config.yaml
vocab_size: 1482
embed_dim: 256
encoder_qk_norm: false
encoder_dropout: 0.05
steps: 4800
batch_size: 128
epochs: 6.8
final_lr_fraction: 0.1
Rows from block 4 of the image encoder, named by matrix and row number. Each number is 500 + 40 x the weight over its row's rms, rounded and kept within 0 to 999. All counts start at 0. Numbers have three digits each. After the name is the row's rms in percent of the matrix's.
# convs0: expand pointwise conv (encoder.blocks.4.convs.0.weight, 384x96x1x1), inputs 48-95
convs0.130 106:513543502542526511528504495516517525478443546495483557445493560442440444541483509517468467459462572521500486564457469500478432536541496547517532
convs0.131 089:555561454500486546476495485499496437608459507494528542488518435505470451560571484499534502450526511445555561480456556485454554519554575598543499
convs0.132 081:560520486470511483523391590477466484506454530474551499513569506516464500544479485477523434542545514518467465436483474517540543503420433461517535
convs0.133 107:533564533512548464462510468481464469539407489462509465516485566599430522507495534521479519477432547436510495530469443514518504516542495570451468
convs0.134 111:545484503510586494545535513505574458527551522485504528587491495562422522564505518470519498494444446511466464498521451544549552486476515494479398
convs0.135 111:492531499551534504575475524490477460423522470497453470472529464460504504480522492438539469489489473511484437501523474460513532476551406529486574
convs0.136 109:434475491479478509528429483588510513478496483571523511477517564542560462479506438565415488467481504497558512509448521532555403419575465476488474
convs0.137 104:574501579441468391581521525533506439472530492485442516502551500527508475455486484536539494492458459495457527520536513503501532516482535438582511
convs0.138 082:454500394484455473461568493431497443459510493515460550572535475494483505581453525527460470495500526507539538485463485535418523582411507479421503
convs0.139 092:502447514497479467500510497430445593541446518547464436479500468501526452515491446489542583427577513468502602452514455551518464512450503518477491
convs0.140 097:555467508499449487457435537510501570474521479477468535460563516451481518562542503532515484485474503467418541477478453529448498529478563567509557
convs0.141 104:517527514521444474593512506449553434473547510549531472507568526465478561556495506504505492519458471422468517554514560475495480522506509421467508
convs0.142 097:542486548473491478490481521478513492547503495556438471444517503521540483570489515450435514451527523486508475544520454455508532551455471463491521
convs0.143 095:559499469483455431492509481534444492528557447493455425491526535389486533501520486482497503553514486504576533477445549473498539486493469462429508
convs0.144 090:602484506456459483505504469541500544501503512494429468474492489458493493584550474512491457501577557483485443514476494430475493477513473516527554
convs0.145 102:453413499480479506525461539532493530473517474507486531443467547417520441491542520526544471455468443544409435444438565443536520492539564510510447
convs0.146 108:487517529432522461462470545449476464521468501512522525447542505514497509499472551460570463532509455516514497511454504505455454483567461447443552
convs0.147 105:559488503556508495565517455547550535527556479481476528537491505451414511456481558523485466476475502547491521548498509453461472482472570514528496
convs0.148 094:508507528477526505511516507551590449512580474521466501545556464533498560476550501531538447504552493471503518506491551433459526539531496547507443
convs0.149 095:454476491567492535543549471535522562475439524519480548415462518466486474474502480479554466567503495507503448488516470485510446534517508468566496
convs0.150 112:446475512427478578544487498501508485528527522469532526520542391536450508463531476569489486535516532554483458532467508481487443473580577519501491
convs0.151 112:485585509504459538539515430454534562537459504501448525502548548575535511524487514499494487580521502565506518473639471505509558412552508464474471
convs0.152 093:519500509493551650461469465488433519582532477527549452472514511523515541490438556495467506514484501461499472436547524502496584566469563420449475
convs0.153 094:500447552461501506428523519482454548497531557500487512518524521537448571468500458468463547478524521472560461500475501442520481516515557469545470
convs0.154 103:565496468433565441531542523514563465529477561511447500485461491460527533440559505501515548526444562459506509505544568514605508574515524497483500
convs0.155 105:528481523479549521521463522522521464551603564489473516463544463508466554487503480427508516546513539528455449481542477542547521564500512525544538
convs0.156 099:487449538519545548519506519508517450515521478466460495548502514484490557476453558504535437487538486597443533471538575464516530470521445518500484
convs0.157 094:562438513513527540525498505513506427523461438522521485434513536478512412537505546446487471504555513536474558558502437518439495565509493363496528
convs0.158 104:437521560568538547461437532468464465513448450417461549482488507465517443511493501502547476494509495491499528449575503443430505509583450465497555
convs0.159 096:463516467535491463538514504536519543474495450588438521436445542511545529442472475526490453566508499479513477475502492503555539412538450514465487
convs0.160 110:508494558561510430475484545474442491510540490524476445480516507483568550541495436458516484542529497497506434510508480568496547564504454488491435
convs0.161 095:553548484513508492507455467409444465516584516526564487514590542487568520500499435489434455480535516495540472453474572480539510535518459529522523
convs0.162 096:593537500500428462542472481578466504516520460485482521534546621420540505494511535498460452439544500525454507425472547489522450494507511462457495
convs0.163 102:469529476558472514533506451459553535519503521531567455456521555509571552466523497488462502501460477478553402541499490572468518464431557474437524
convs0.164 113:522550527450400467437521544403438444528500465525544458536505526563453495487529492479514449558543493477492490525443546515471482585522479568473559
convs0.165 103:510474482532519472488536484460536543485592449468480528560493556461492561514547497517554507459497492480512519519473470465580524448556420536516495
convs0.166 100:458502453518504422518505556567503480563507488466562498525538476506505492521502567486546541474510469494525501521552435464476500427482440550458469
convs0.167 104:447473477509529522583502443543448563502493534413390520480486469488481487566524492514544484478485505528532461491511573457437564553482502500579476
convs0.168 108:566500534392610499508539490495526547497560549527541489467456511508528510436490498476510466485497510535443539537497550468565530495428531499479469
convs0.169 088:474490497580497500581539553398521488527522502460405533584502487535491551558541530557481456537457516531492454556521500582536560517470517494517532
convs0.170 104:504441523506564522467533484473532469444504441457472461529525552538564473504515550539515500580487459502470498463485518561532508520545565438498563
convs0.171 102:516471458515558504449555460451575551472392571550560548484528506496509470577457558510528478509440574542487422494488486476492518503482562495532497
convs0.172 105:469494553466489457505563525521491523544516533490498493480493526448508565506489477417451485526429460578527504503472514479530461480479492528442502
convs0.173 100:525495515397517497520494500481495465439505512528501525521486474482453564516498543533543496532495524548482556480505489481549449533537456559574497
convs0.174 108:534478469431512563469532474586513529487474436418536473561579473543496490491493495464446505481486525535528507544557541453522551517532525447500550
convs0.175 112:469495532501562478540502529474482466451456516546585447512460480520545479524547547449469495517462521570506433526568430527549479460534439527506450
convs0.176 104:458461544480518514483464444525485491511522571545537495443497551492472538456454408488495445491550461564546469522515478475529493524516536428407494
convs0.177 103:584438551430547499500507524501504513430499459533460467480490426511530513521560561475539448477535454445569491481415440466556525509537520554514479
convs0.178 113:546539481497450450469420494503456476492561557483517527553500420490511498523559495535559448550413489479483484488482564521499552510506455540542505
convs0.179 100:484467499578511507496535462521585489492553544491490490451417471468501494551527477534513555502410490474510444581507502512507442527462471560553432
convs0.180 118:603498468543619483503520515519502534470446454463511467477507468519476495461521540502480471444516422501458518489515476543562460532442542421400443
convs0.181 100:479478499565527537500559494535493478535558549514516499504457505549510419573487482496490502525444514400529522534461462530500474503379434466500484
convs0.182 092:457494523444540507514539483480539476447544522513487449452548492548492465508465527526530461551460503467548427502488485544502486493408543426434507
convs0.183 092:503543502454390478477568545557553515444523461452475501505462484457456482470468543520513431517433544559536481572445486503513492502571494505519521
convs0.184 107:561515487524477488462505516539434483478530534574475473547476437564528423516422487443480459490514505455474475453472505493495453495467562532481425
convs0.185 103:542490504476499516554482560515464481514462576470508522576559508518457567490534510504534556544495510484467448548533531529576542441414494400396531
convs0.186 106:486497493549440508507498500509511523455403563579446452464508526502533500447550514474599536461474435488465551472511523473462465473496573570482462
convs0.187 094:503454484541529559521407515463502589499507516506516554495538542468452552528438485498494496432549537497476513484512619494507488551518471500523453
convs0.188 097:436539578552491519453510506514493485502508544532538544541461578500436485456510462513473475478514511506515504508517490561487454483525552479512475
convs0.189 102:483480447500480522520457563540515432501513428484478548460536530467545513606573474461523609530423502512510535548541509474506460550536483607478524
convs0.190 103:488494475499479471493505560497548619482476455544463496427534528439455527461565496490509503492538491550499531455465566498481451500532487600547502
convs0.191 098:537499482528459595443509560468481490569506537504501544553521526424486497495543491444508486504470516543424493516495551559463536505452516497479530
convs0.192 093:497495514463530526507474533476517500461505478479530592430486519447544474493452520456464503574446555574497552504474482506521505526570430488515526
convs0.193 091:498494496541412514497540462526496536490510489450513498529524511496500487554512488549515477486537546447533494506477494612446548506490489365536460
convs0.194 100:433530428465568452543467497463469508468467502521473508460556522451529497505565513494493578495431422483526537493478497496399448517505533525486462
convs0.195 094:565455514540528503521468470538483430481494471447509465508491495498487480535484496513443454553539549538523551461481442389507445443537438540506511
convs0.196 097:428441540521488495491477529512526524406489456419513508540515536537478508526529483513503492496502493451456461544494507461534483555479534502489437
convs0.197 091:461489481471520509504497514491485461488505386535516470479556520410487486526526527478531502526468480540475504508554534557532536508498469493532486
convs0.198 099:490466576499516456477498544443567530512497462555402513487459496477524479517493466480473504504516545437474509553492456498487481446497540555542367
convs0.199 092:455543479558565464496495501553540498552446471466533467562503492519489555516523444516516501506480491462457506558546481556493500410488490612525507
convs0.200 113:475571502485496461487462528485447530488516577446476457472509511465467482527526463547469440540543459504539470468528477529527568561514536491519524
convs0.201 116:538501500480502444569519454487533475532553504455519531492495500553498484555471515580529534480468491503484533491555494596572570397511549493477499
convs0.202 097:479490525508452428514528476541485456498440457529456447526502530538456577559477457443514500523447512538454436512483476486503515527488439509441490
convs0.203 101:526539530497560456507480510513514528437516474517437460472459553525535515552581466548450481457483519424487537458503464502526531470513484582559467
convs0.204 103:505451421511517432511542468517530524526551448467528557432454463520518509537484550515523555482479442470552491564433465537517523451559474495494513
convs0.205 093:521471498424579465519539545507566516476449505483539514512518459449509493564418478525429487463467521583547529549483502544486529450531548501528488
convs0.206 112:566520594544537547443482577564559542474515512478551501512479525403508521470533493562540522492508503502471520510532485473524443500459569509523428
convs0.207 104:500564574441529481533483457541513571543499423520551457460517467542439537524463487521465481456469501468503510549500433399488523480522433556501515
convs0.208 108:475500483548476515520588533528495514549492471486526469471427515464525518515476551482510515554565556527481495483530553481487485566581498503550534
convs0.209 107:476530484525498477504475502519486497494493477524481455403510485482401487508456481512524501536555513503535497553528439557482494482484438454507481
convs0.210 088:507441479463517473501580501525529437483486536467521485569478461482510511509552545551443469463531526480544498479465500526492524470470501557522453
convs0.211 098:522509517516553546459478507513515499479510469488496530493506519543485535515509453527539454582480474542498500635482505497532498454595584529490521
convs0.212 102:439496468453476548567539445499487421465485552503568461522517484537489546437517550471434584395467497485520479534510521573546530453464503460476488
convs0.213 103:504537487500478524564468410487524471600507415467496510493544480508463456480482513492445488443527527509484502570455509461444559481529428517516464
convs0.214 093:508443523516524465539477477552560503509496443462578549475519538444534531503447454491535492469494548459570577463535531549536587521506493470548543
convs0.215 099:510505515554579558519500448536474531488500449484409500548523507475504542459382531498544545488499513571457493461542440451528498470450488554500544
convs0.216 100:510414467430428490524491522438562494488523501503582483507568502516493499480429524479436498515525553543508546522485483438518571495491549469475516
convs0.217 097:494463467399438492474489455535507412554539445426505515537473499518433481497531552501557506511512548485488528520470456534463577582522488564525485
convs0.218 100:438561525497476491514414444580539518460547535481476503523543514449481490585514533487473479447460472534476525473452553538491481446469517427521534
convs0.219 099:515557540444515494509459513464566464466532498520477384467553497478493550517566471526527494544542474465482476450499467468456515552433563486512461
convs0.220 083:593475506440461524485539473536518463534492450448474448487501521494465480518520517509457447501470470518611518508544489527470512526466530496494486
convs0.221 094:520484481538517564516458515503485537508445480565511493487432543479493525441582505446521458490470526503468450507479456525517457487529472493589494
convs0.222 087:509450559486479562553523526565475487519469481586434446495505493463535481497493531551493516488470517505514459474547497545517462519556489461510519
convs0.223 101:553493535432480538542539504520502546520477452502488485495504541472455584452445503511463460563547574518501529441510419534458472507480522455481419
convs0.224 102:583407578586597549508480527510510419438457515561526503505483496409469516521437505442467540530506488573463456491430498518481505551515476524535511
convs0.225 111:485472453513509420517523471476451435480458489498587503498437437564500493518538446374442525545454456454519487498445473470494515456570453498525544
convs0.226 094:486430448459554522542452530547493487490497465479434500472522471453532446552491476634468520481552550546500474487489472464472458523530420465511488
convs0.227 087:425443473450529564507467557473554464546486605514504456534472515481511510560407520479493499524478511581448497488505493461456461479500513509502544
convs0.228 090:492537546460543481606533519421514555511454507525556467468482457465475509574514518495528579532545479482500523465430507551490402461428610530492415
convs0.229 094:484487509554481538451489520449475512542590483512552519543519442516479538444499494576468528577509422490512505412509537484479533505483587528553548
convs0.230 093:500529467452485544557532483442549487486485495529446524512548452559474537456449472506463454531533547503523503464498537514510582421533520522458536
convs0.231 098:508492546451584463496479542474466608520517477474512500508524463487467481521487479524530412490565491465539453528505459381490564477413473442493504
convs0.232 081:510524539469490498479484517539494495546511499457523513448503468494474518528546506479466512478486507521547499554531500434505496517524544402477561
convs0.233 095:479491501523463497466492561501478522557480483532515537472465474476543438589529471500483496517571564421558516427464412503409547492581507557492483
convs0.234 102:496498517557574517470439494473575546459512453471473461441494437528535484480430410445466540590415566508543475478505486496549529537498486447531436
convs0.235 094:497499510532446527467473483506505492597531581489442557493488543456541558471568499487537528539465573559441423480524524477470565474462468567499494
convs0.236 091:476501539431510508471442437452420533494519508477536510561479448517464557498443494462514477497565435482500437464510486494509516538507552470515502
convs0.237 101:514498510437467524518488492498556479471505520504532498447450480497421505557533485436447498511540567533400519393457473461538511481543487537560463
convs0.238 117:564500493512549524460595484398563533461415501451431533473522463537563483502452488488535506549465576546549551497537505478538433534466526528488421
convs0.239 087:482472526528453553496563531550501484443517517490538550484502522502458497485497469522484410508487479536473451499512548523506445522485500466558488
convs0.240 096:466503547497547461498552586480482526478499494412535432382486492439468549505534492421464494492498522511505475518456464458523485522507562526459543
convs0.241 083:448501472495476536557568466492513506489447529558459537501491558571521545546511523507556440544483588490555458547489499514558509486550500444487530
convs0.242 103:529495511540479514476510430554455500432561530484466375564521447556494487463464482456505467529544524500537506486449421490553472475493411502530489
convs0.243 097:484494508465533523487531494462455385510457503475475580554466437503459561510488507478476531494510498485489394465535474475564436510465549462512459
convs0.244 097:433527433491534456494559582487529518443476481541461602495505545472524571551472501520587502466426504519506552455500553472441487473474514497467482
convs0.245 091:562489472425496450502506541491574471496531492507439513434500512534503487559505495475479560474497512499487558476501513497513433437554487532515478
convs0.246 104:513453550493489492516503518485470526550566494536513452444525485524551441466536499466496500518475553532478464542530560496521531494449463494498490
convs0.247 104:488425510443436474523540453511552510468512558520446508453495522492538501501441453550517487563422452499509443510539467530470512473463505506517505
convs0.248 103:572452464484486507466501492549527443481503468517471454535488453481505575434564554519464510537535471557452491491520481448580521529514477484519443
convs0.249 099:506555480511465586515539500465496519513469476479547463489455544469576504528482501462529562434486433499480456494490478514505488461502479544418489
convs0.250 090:512503483489466462510473504479521502524546483501551481484484431510463469471538545519602516464426460538521382511465511456492511523485506428467520
convs0.251 094:556529519492553462531539524528444496450430522407444528527543596506496556494399515495499508542545469453512500471484529498510486490549505433470459
convs0.252 104:473469566498519490471523426500508602504482506535554488490506518507536565489540486467524431492482463577518514498577471563513406437530442486527497
convs0.253 101:529469569478554491446575541471531451474525502561506501499420452516499502545466486481503498570569525490500452506464520504551539469485543461518477
convs0.254 110:536448493456494444528483511533521492387571489528402513526471538469511488508493586512492565532515384533478508438514473494459478434522518444529521
convs0.255 101:466534527503506456577505557524483516492495518518542463543464468514523560526469546508487520580531479417559537472534510567470466493484491540529508
convs0.256 101:445475485530561496443527595558489441504494454554507559526487564450438487517457505505511483515518480517491565490516463491478497453521535441540447
convs0.257 102:408477505579437516496508497453556450485502447440528480539441508483564526513478476610481534448559515503482528471506546563493499529507441451535477
convs0.258 093:449543557505470522472532493530562513561511513556539486514437490510511575493390465483450499521430534439477578481489449503559555475542474501512445
convs0.259 090:546476535559479507549458527532461491464496525503477508435530540490466520494504536558546466513486451483499472398519588540551495460487529514456472
convs0.260 102:525565523501506477511446497428480553487528474544452478432505447549528514498473450381560561510541426478485527472490519451478535455518536497506443
convs0.261 094:516523460507545517446518505487506464549487454449531467494467441510449490515459547536509536550551464506522455467459425527483503472460510485456505
convs0.262 100:485455478517556443513538506458500547504482475551561483432519516506485533504501474575514499513371437503505447488442484562459405532495564496416496
convs0.263 096:552434536533444456525449457516511472554524484513499465480510518496532462455489516573439482521547529480487419526453489518432458518516506500518463
convs0.264 101:463546508449499448464548514490466609465522498576471452560535526417454572455468521502494465520493444499496530537527459509504500504505508496538534
convs0.265 109:543532460520531540479442518523434488454541439458548439479483479509546507536478452483582479508539510455526508513439510515495453463540507449397553
convs0.266 094:545424465495493517433534509484528539471561427440507502415528485503513484461522505497515415458511503562560448602453502531566480494506486532475463
convs0.267 104:558537492491459504480432479501522575522550520517532448498548417523504427527469517613526539570501489452537544479509491458458489498543492636480471
convs0.268 104:575438461503505499597524525488585537462455529480472492592572529492459492527459504516436452547423521536478424533545490516518524472517481498465507
convs0.269 113:477489509514567495422492556480505512563518445484517511429546467523508549461564461522482504498458440511491487418503541471525474456537464369510571
convs0.270 104:485480443527459551462588451541549507538568493535488425537516544524488511486495575550523512537442534505562533514518514501509506504445483513472544
convs0.271 094:455454449416465436468493424500528483440510493433523537513543484517519468449536486481456507536487503507457497505438503494432461521443514516527495
convs0.272 102:491490485507457447529497444472547479427490538490526493529477437490471480523532491535503513529555486437552472432522466508479606465450526517531500
convs0.273 103:483463507559559535486583516496485484565484437535506535517453527474533468511470465447498481497545565610503520517471524440527431475481461484485490
convs0.274 098:609480483471522491513612467473537431495566476553439410515553540495463504516460489458452522475477447494461554439468489556511516474470531491505531
convs0.275 110:470432531462488443536498529456630493492517437523562527561529420506545538496526505551473528510490493441472479437457542535504430481477478534555458
convs0.276 094:521473431449468517451473510456527538504517493508517485485540510490516576542409477514530435551560464562504547498462529495502450476561516540468535
convs0.277 105:468537386465504548526499480491522588442432474500477491494511526395509533517559457520553447456440463513477471551467559506534498522495503557479454
convs0.278 106:502417630507601503483476528469490438532523475469553508418530572517491464474500501491491472460460449503502467505561499507538517534470479510473512
convs0.279 083:560445520509491492554474441504497548513475518483555502514517510444476535488588532518545509497463461495460478470479455487467433437546440507439488
convs0.280 104:487559433487476473485454500614450499532584490519442492474559492507521521517591501466452572512470471470556567452471449472504495517552494485502463
convs0.281 108:522495445493504491537547469564473419505484452576410513485505499510480449498470575599474466513502511545455516463411560460519498371501470554534435
convs0.282 111:545420471449530475504520488551503494556507502492442477492523476426523445515525526489428465492456469534540417562552545518509448473478497466460410
convs0.283 099:490531558492453460492431464497457502456515431534568514441509538522478499540490473478462513499451497530501479540442528521449469514555478538475469
convs0.284 098:472508484480489437575446496541478521552480479455527489506533490416504474495533549541462483477469472508477542407549451520521506437498431563473516
convs0.285 104:569441469562508586552460501556478531497480476444426500474527515561480489487562505439511539482474487504468545585511472518566491481504522510553465
convs0.286 105:495508469535487533448475528516466552522486431554510529520441507540441560471532452468567449507519448470469536556400514568470485489524488522497449
convs0.287 103:532652461492439449480456479577496488488536477510560497484496477502456480454491498506473429435514451446479482452420512492494496430506530501481471
convs0.288 101:537514508535509557541478502482546537498561480498586456552483453481548485594484494497497445507492424548458458505457435516487447566522478473562578
convs0.289 106:421510573618459449534473520520458537504506502515497470478578556520482492570563490548471505490450457503466517464478511594487468476498546543528484
convs0.290 094:483420477475524545511553456515476489456478569380512587530509502487548489530492595460442538476464538517492487507459534487523536473510445492514549
convs0.291 090:508458488513492574428487504479568445484532467535465426538551480454476539491481604565553501526497530467441543490530408524489419482486428559492444
convs0.292 104:492508491475501549553508524477456485476613558447465535510459529555493524481462437474506489496545415467553485512531519458540481488470571517446434
convs0.293 093:477512572454509489446500503556453483477529531584552534569457507512513631489446551473481509488518431534527552509431463502553551504579480565508442
convs0.294 087:538473545449476518457493499573538516478534522550452498518516535563447555468568550545467403485489429560442452488460508415503486527515518507571515
convs0.295 096:509498468464495547529486498556537539512477520433545526512495531465440479554535556548544495535528497560527515473513541416534483466442432507443450
convs0.296 096:466513485515496541541483453530499394461488470441540556544506562576445515495465473535508508530499479473440408479517529516526559504528507530452484
convs0.297 103:494439487532546486534535567505503472533503530504573472385503558456479496473534487445485522447457521527499470559493524435544512595486486553441509
convs0.298 110:493498508554496480432473475505530519500504544469502480424512535523477503482522447578516510481513436474530498501444539584486501502562483505480541
convs0.299 102:568463507450563541485456507517491528510558495536485557550456512484472506429531526547460451560473473512462499519513469509525492421536546411500428
convs0.300 110:550464508534585453506434590527536463494501527521511476510536528485522455466536513478487520543483464529492461454558556489560535534543531506511538
convs0.301 104:443523500529396464551530435539517523580434502457461514505556549474480533527560536525508445430481502526468430563479459574513507458458515544523498
convs0.302 105:574470397480514488473478481458590417566562398508453455527560478529529489473541526487480554495567529495492476534473452559473496490451479546539504
convs0.303 092:528532488514519446456514516502545446543523463490507479489482587475495482521469480524572488493511559528487532495510551541525475498526562530451482
convs0.304 108:532501547506464444510438532502536525453487523581505471507535526492502467563552527523579487504517508402505536474469469389493464490486503552586504
convs0.305 098:546471514457497530556509478523551566594497525531478484508528565490551525481475510523477565533507490575467575530506480516518546558439463464489473
convs0.306 100:534506454430495528506536461558534540519539537502519492455573548473524476469539516499452453487509587491519441479467490475485508539537494461511536
convs0.307 084:502464504543466532480527500466478516472513471515483444511502419527469482508480517519510451480493461518455468466414543507555497535529493479512478
convs0.308 103:489493453470534527513482468576534530583516451529510570454461522461484546487490491514452463469440516573518507544469501502493538506545502513455529
convs0.309 093:497495519433484553474517511444419530425494522458451459512533460508505553473403480453500514479502532454523405502481490462527591483511474432507505
convs0.310 096:483570458493461478506520546546513443499452512492535411467492490497484440553574535459549469542591490453510511543566515495489535505573507515433511
convs0.311 102:425444491601509438487497558445504541527479533584562454526448562489496525501511576488449533455496497495513482555458529567485521515516539500425537
convs0.312 100:484537514523531483472500568454480518508495512466478476527548489516532488484457474484452483566463488497527462467498548519475514454471437496433511
convs0.313 103:485464521489512458491530564473570519524594392519556469499468465513530499441493475440537467490551448462541517506456538461531446461509503555548458
convs0.314 100:502491531561490509436492517515525458501493489428564477490501506521487508512512459506540472557492515442544498574565478498493501477449544510511572
convs0.315 106:460515476382504564514510461521514523548560560449535441442515522493513467469515474529508502471521490480483454454499559452558480513466508533588456
convs0.316 090:510528544478524553496487501498574516420508515528557547479446540531575501575513456526553422482497478505547482542552482501500518456517537558470467
convs0.317 106:573476525449462478472549553553493539461510513540545512476497485442514467536559494484507459464463498458553477436475458456509465490533534523552483
convs0.318 098:541571481548505499540441471518534513563456490497488513451540479472421530592529460535461503466506513562496526470518535517539488537504523537484513
convs0.319 107:474424515464527494419519516453489570492489398465490511493556486534546485417494494460446536566474463453538519428518466548421566493452596472454502
convs0.320 095:439511425515522468508467545504513576401489510529479468486511592499504575489512421485533478428486484555517460496384496517547523495562539510467472
convs0.321 098:482520554493511563449480474495449507504460508547592530576475562527495527441459453400516454510525564507501549543431537521504477486528481528507484
convs0.322 110:554507552505523460482541545467546520509586464456482479475479493526496481481521466463439437523465535487493492512524450493467447541554539415445481
convs0.323 091:485529506491577472567514494557515517485476495557567526533492422531505588495418503550476491540467514455475508484413490479520501453600472530479467
convs0.324 104:504464576468497484467481437501506547375529428549458479539572488448512465516499544500530439453446514526494516479529507479554446508501524512524531
convs0.325 093:510475494491452447591496521573494498520463474497502502535480593450596493586509448511495497515491519492516495511519452526493376505474467553471503
convs0.326 106:439496498503483492492476506516494544518455497513459519456524482476472524495528474496539454405503427520530494531458461531520527455559466551501443
convs0.327 106:513504480562493562506568602603527470522457523465431516519512533514530559500561467506505585502461456476453455475471470484548505525515506538448440
convs0.328 104:535531475513489517484597513430452472474466485457510539571528451474532521551492544540416479471454555481473501534518546535484571534562477474525548
convs0.329 088:485455508534451514499491517538541447512577435556528539455491544508542463435555493508458518544467508603615435530488553497466457451479450588509473
convs0.330 102:494460522508479484492548431553541521571422457574455481555559589485505456502463556526486460468543518512507566453459513464531508449573547465502537
convs0.331 114:566506534520542482515519514465509532461426504478485465507497533482432516489522527425501490516433487517490472446483481545569445489455573519483567
convs0.332 107:505479420515446469414487602559469487425510497501572541537533511485488530497496564482489514474522494459496479476520483545516458503476549545526477
convs0.333 085:533530499486518528501528509479423413533502497486492502444571528431532471514529486598503472436505539507514563451514477504435562493525465507515549
convs0.334 101:564469465519471441430566554557529542456505538515478514404505527466486477540384503521509556406508479521550497491479480529474523509493544494423556
convs0.335 102:490470513531498487509573473455447587475527548496522523541493506524463500519564538465440521475562526454436491447562523486513524436512472559432535
convs0.336 101:567541528521494461455517508431541409482534522466532502481530496555523460452369486469528530523464455389499450476504628453456483489495516517469456
convs0.337 101:515486525501530463548503519481452455472492568567456480543543495530556514520523428523496505505511568554507549465461520627475476451476456520436404
convs0.338 095:501545466495476454441452524526540515492534507516434482432491464495454500526541503533482599511476518477528425460511442491423389458493432569562457
convs0.339 103:486463458481514491522491510529572509455534508489454504497545549498480551529528565553540531508427476564493466447436473588471547499541532490483511
convs0.340 112:521549551472492437529533391500524519514462528460456567538553499463507523494493446527523470450501533498564509501435472482512515448490488516505459
convs0.341 102:534475486505532490520524515490513481458452518506443508409527495454536503533437540472498506506509468530534455477509464538579546407503503524485448
convs0.342 105:495476541535533515487555533477625510516478476492518552516536486550437519439513467456540496542530517512511539540596450449543505469520527529436496
convs0.343 097:472548538543495394509467531451441434510464524486536454496497537484494494424476501537505516476486525464456505542531515515552440492461497414521548
convs0.344 102:431460494462498522508450487418524395523476467418515478501531557403461461522534489450554418523482500510513481516548518509472527490531446499450477
convs0.345 093:489477488472546536466534509498518463544551429510529452494492482475444527521533520547529533483490479500489511499464555520505473475436482544516411
convs0.346 102:543499491473437472520532490589442487548499531538451527562534600480507473477531613566466462396482519553497469462529490540451506531505435497466479
convs0.347 082:483539463483491484457523477536492553496478551546446480468521465436584459492585546470505515443544463605572507478476434450518482548486464525477490
convs0.348 100:415522458470576513515520564418474489546540444530536510517478435534465524419518497538511464438515577483468467503523541526474538483425533493417512
convs0.349 097:574432434451526458499518545539524581509524534463471498437476476516509479537435445471497448526481449505517464590510565570568461562507525569521512
convs0.350 092:457451578443547467485516434488531518582503458463504509476511484504474599465523529509556529511501480559527437559549495541510432467471459547485504
convs0.351 112:494424526522552436458501520469475521478551488486488463489545515508514458527506514462553484564443500500459435551546462434596456543489500461530531
convs0.352 114:551539511585538463514471542569458468505487529542503517561480521536510473470472556502480501559553462545502467575490479538435513511455511463539543
convs0.353 103:434505518508530497556533522589526470523505507471413441494559508461484498555503463514589474455592517527496534502567504487518560443484466567553510
convs0.354 108:467518563526568520536542480430512561463471561533473551515449538533550470479497523477516553461552407536535535444527551527556503546541544594493444
convs0.355 098:453521455509492543510503540457463527483501527491565495538441471482491575508453496479494518470528502518469420446475523482483498479546528552418530
convs0.356 096:478500513498506505506502455405499423548422543505428507555475446528493462513523585537566536528543519477573485548499478539503565485484525577549493
convs0.357 100:467448448577424487478491424545492496535503494503504511563554513503475493461479566487515487529434477493502552562536467514483454438502549425526503
convs0.358 091:458498537510466484536491509522460513447585484552507481529550569485535458476507621421466512440480394508520585491486439495481403503464471541499469
convs0.359 108:444488487486520552516549518478546580516569445523508488514563514480507467515450489491543505467461570489517552492529424499480568495458399559505543
convs0.360 116:392438523511511505525447536590488511553448498482496482528558505567595492439526529478525486489531479474520501511504486478540460558499585490470499
convs0.361 092:469473411462495602533525536513517471531565442496486479519537484465454539500609564457515551536426468477517527445462524507487526514446534528472461
convs0.362 118:468430473472498451468479494506492508560474531540484561498488468538484550422496549522459532514510472523467530496539465532484492496529511451531469
convs0.363 098:527430546460510512510542416625537529548503505456493474495542486416422444578507544515477466512497511553456490487514528494490498533496487530542513
convs0.364 091:437445484447532541490562447440472429547531550477532552580505474523497537467439535467538528515514575507454430482465502495532465531558456519503387
convs0.365 098:469514530490477555501523518489520575511579461527517517491449590466488502561526496438579486525501443433566530550464434523517549429507517483493457
convs0.366 099:503502481490521479505444499493444446521488464601411515533472531503469569515458500464497483514519539454496498457487475499530415497493497467481466
convs0.367 102:566445555550501508498536508496563534514469473474469569517491514440508536487437556455575578453597543521486552441476515507569455498535516558554466
convs0.368 114:552526449556448458524538505500479467427488503520462443439475445471459500448539520498528521498528519490519464494520504428515447489572432519494518
convs0.369 079:526509451526481494430478509511477470493548491534445511530548472472497514501465433518469568460479504507507519468434562474461496559412491490454561
convs0.370 095:581520529560530480531497528491469538451535502501472391525532479511465511591447502536499541497441519484449532440465513567486466538581553508521480
convs0.371 102:523399536527462513590426530545553498498437473487503497511513553478503541531447488533515475511473406450425564410511479482516425551522443496493494
convs0.372 101:518478481552516521532505507509516507503620478505485513436494510422512567433511536475531568491484510489517518490500521482466439464477541512453443
convs0.373 109:499428480490469474481549541481457482561481520489536496508568509503511476491502622450475513390553492464479475513467464470537485588494537456528550
convs0.374 113:514523486496469525497520447528551480531480479556511500451495530467486527463445506522494442586603578504534534494417568467410550508484523570520513
convs0.375 102:482539509489471488494496444491533446506579522527496575504508490499460575540450530517540519471538486454479473530553464507512457470500465425511467
convs0.376 108:523462468469453504532486512496493576510533484464542486504505419457443497562476481458467520596454490521516562414511473502532501449464428443539543
convs0.377 107:516603515481473535507473406495456534537514561511468439490494462490557429440511514462509495464473443510503489567574474531536496527525532532486532
convs0.378 100:553455520459458429597510499417527466490500508482439474518503475536504453560583515483480468463479566485513505512449486502535500493492487486483432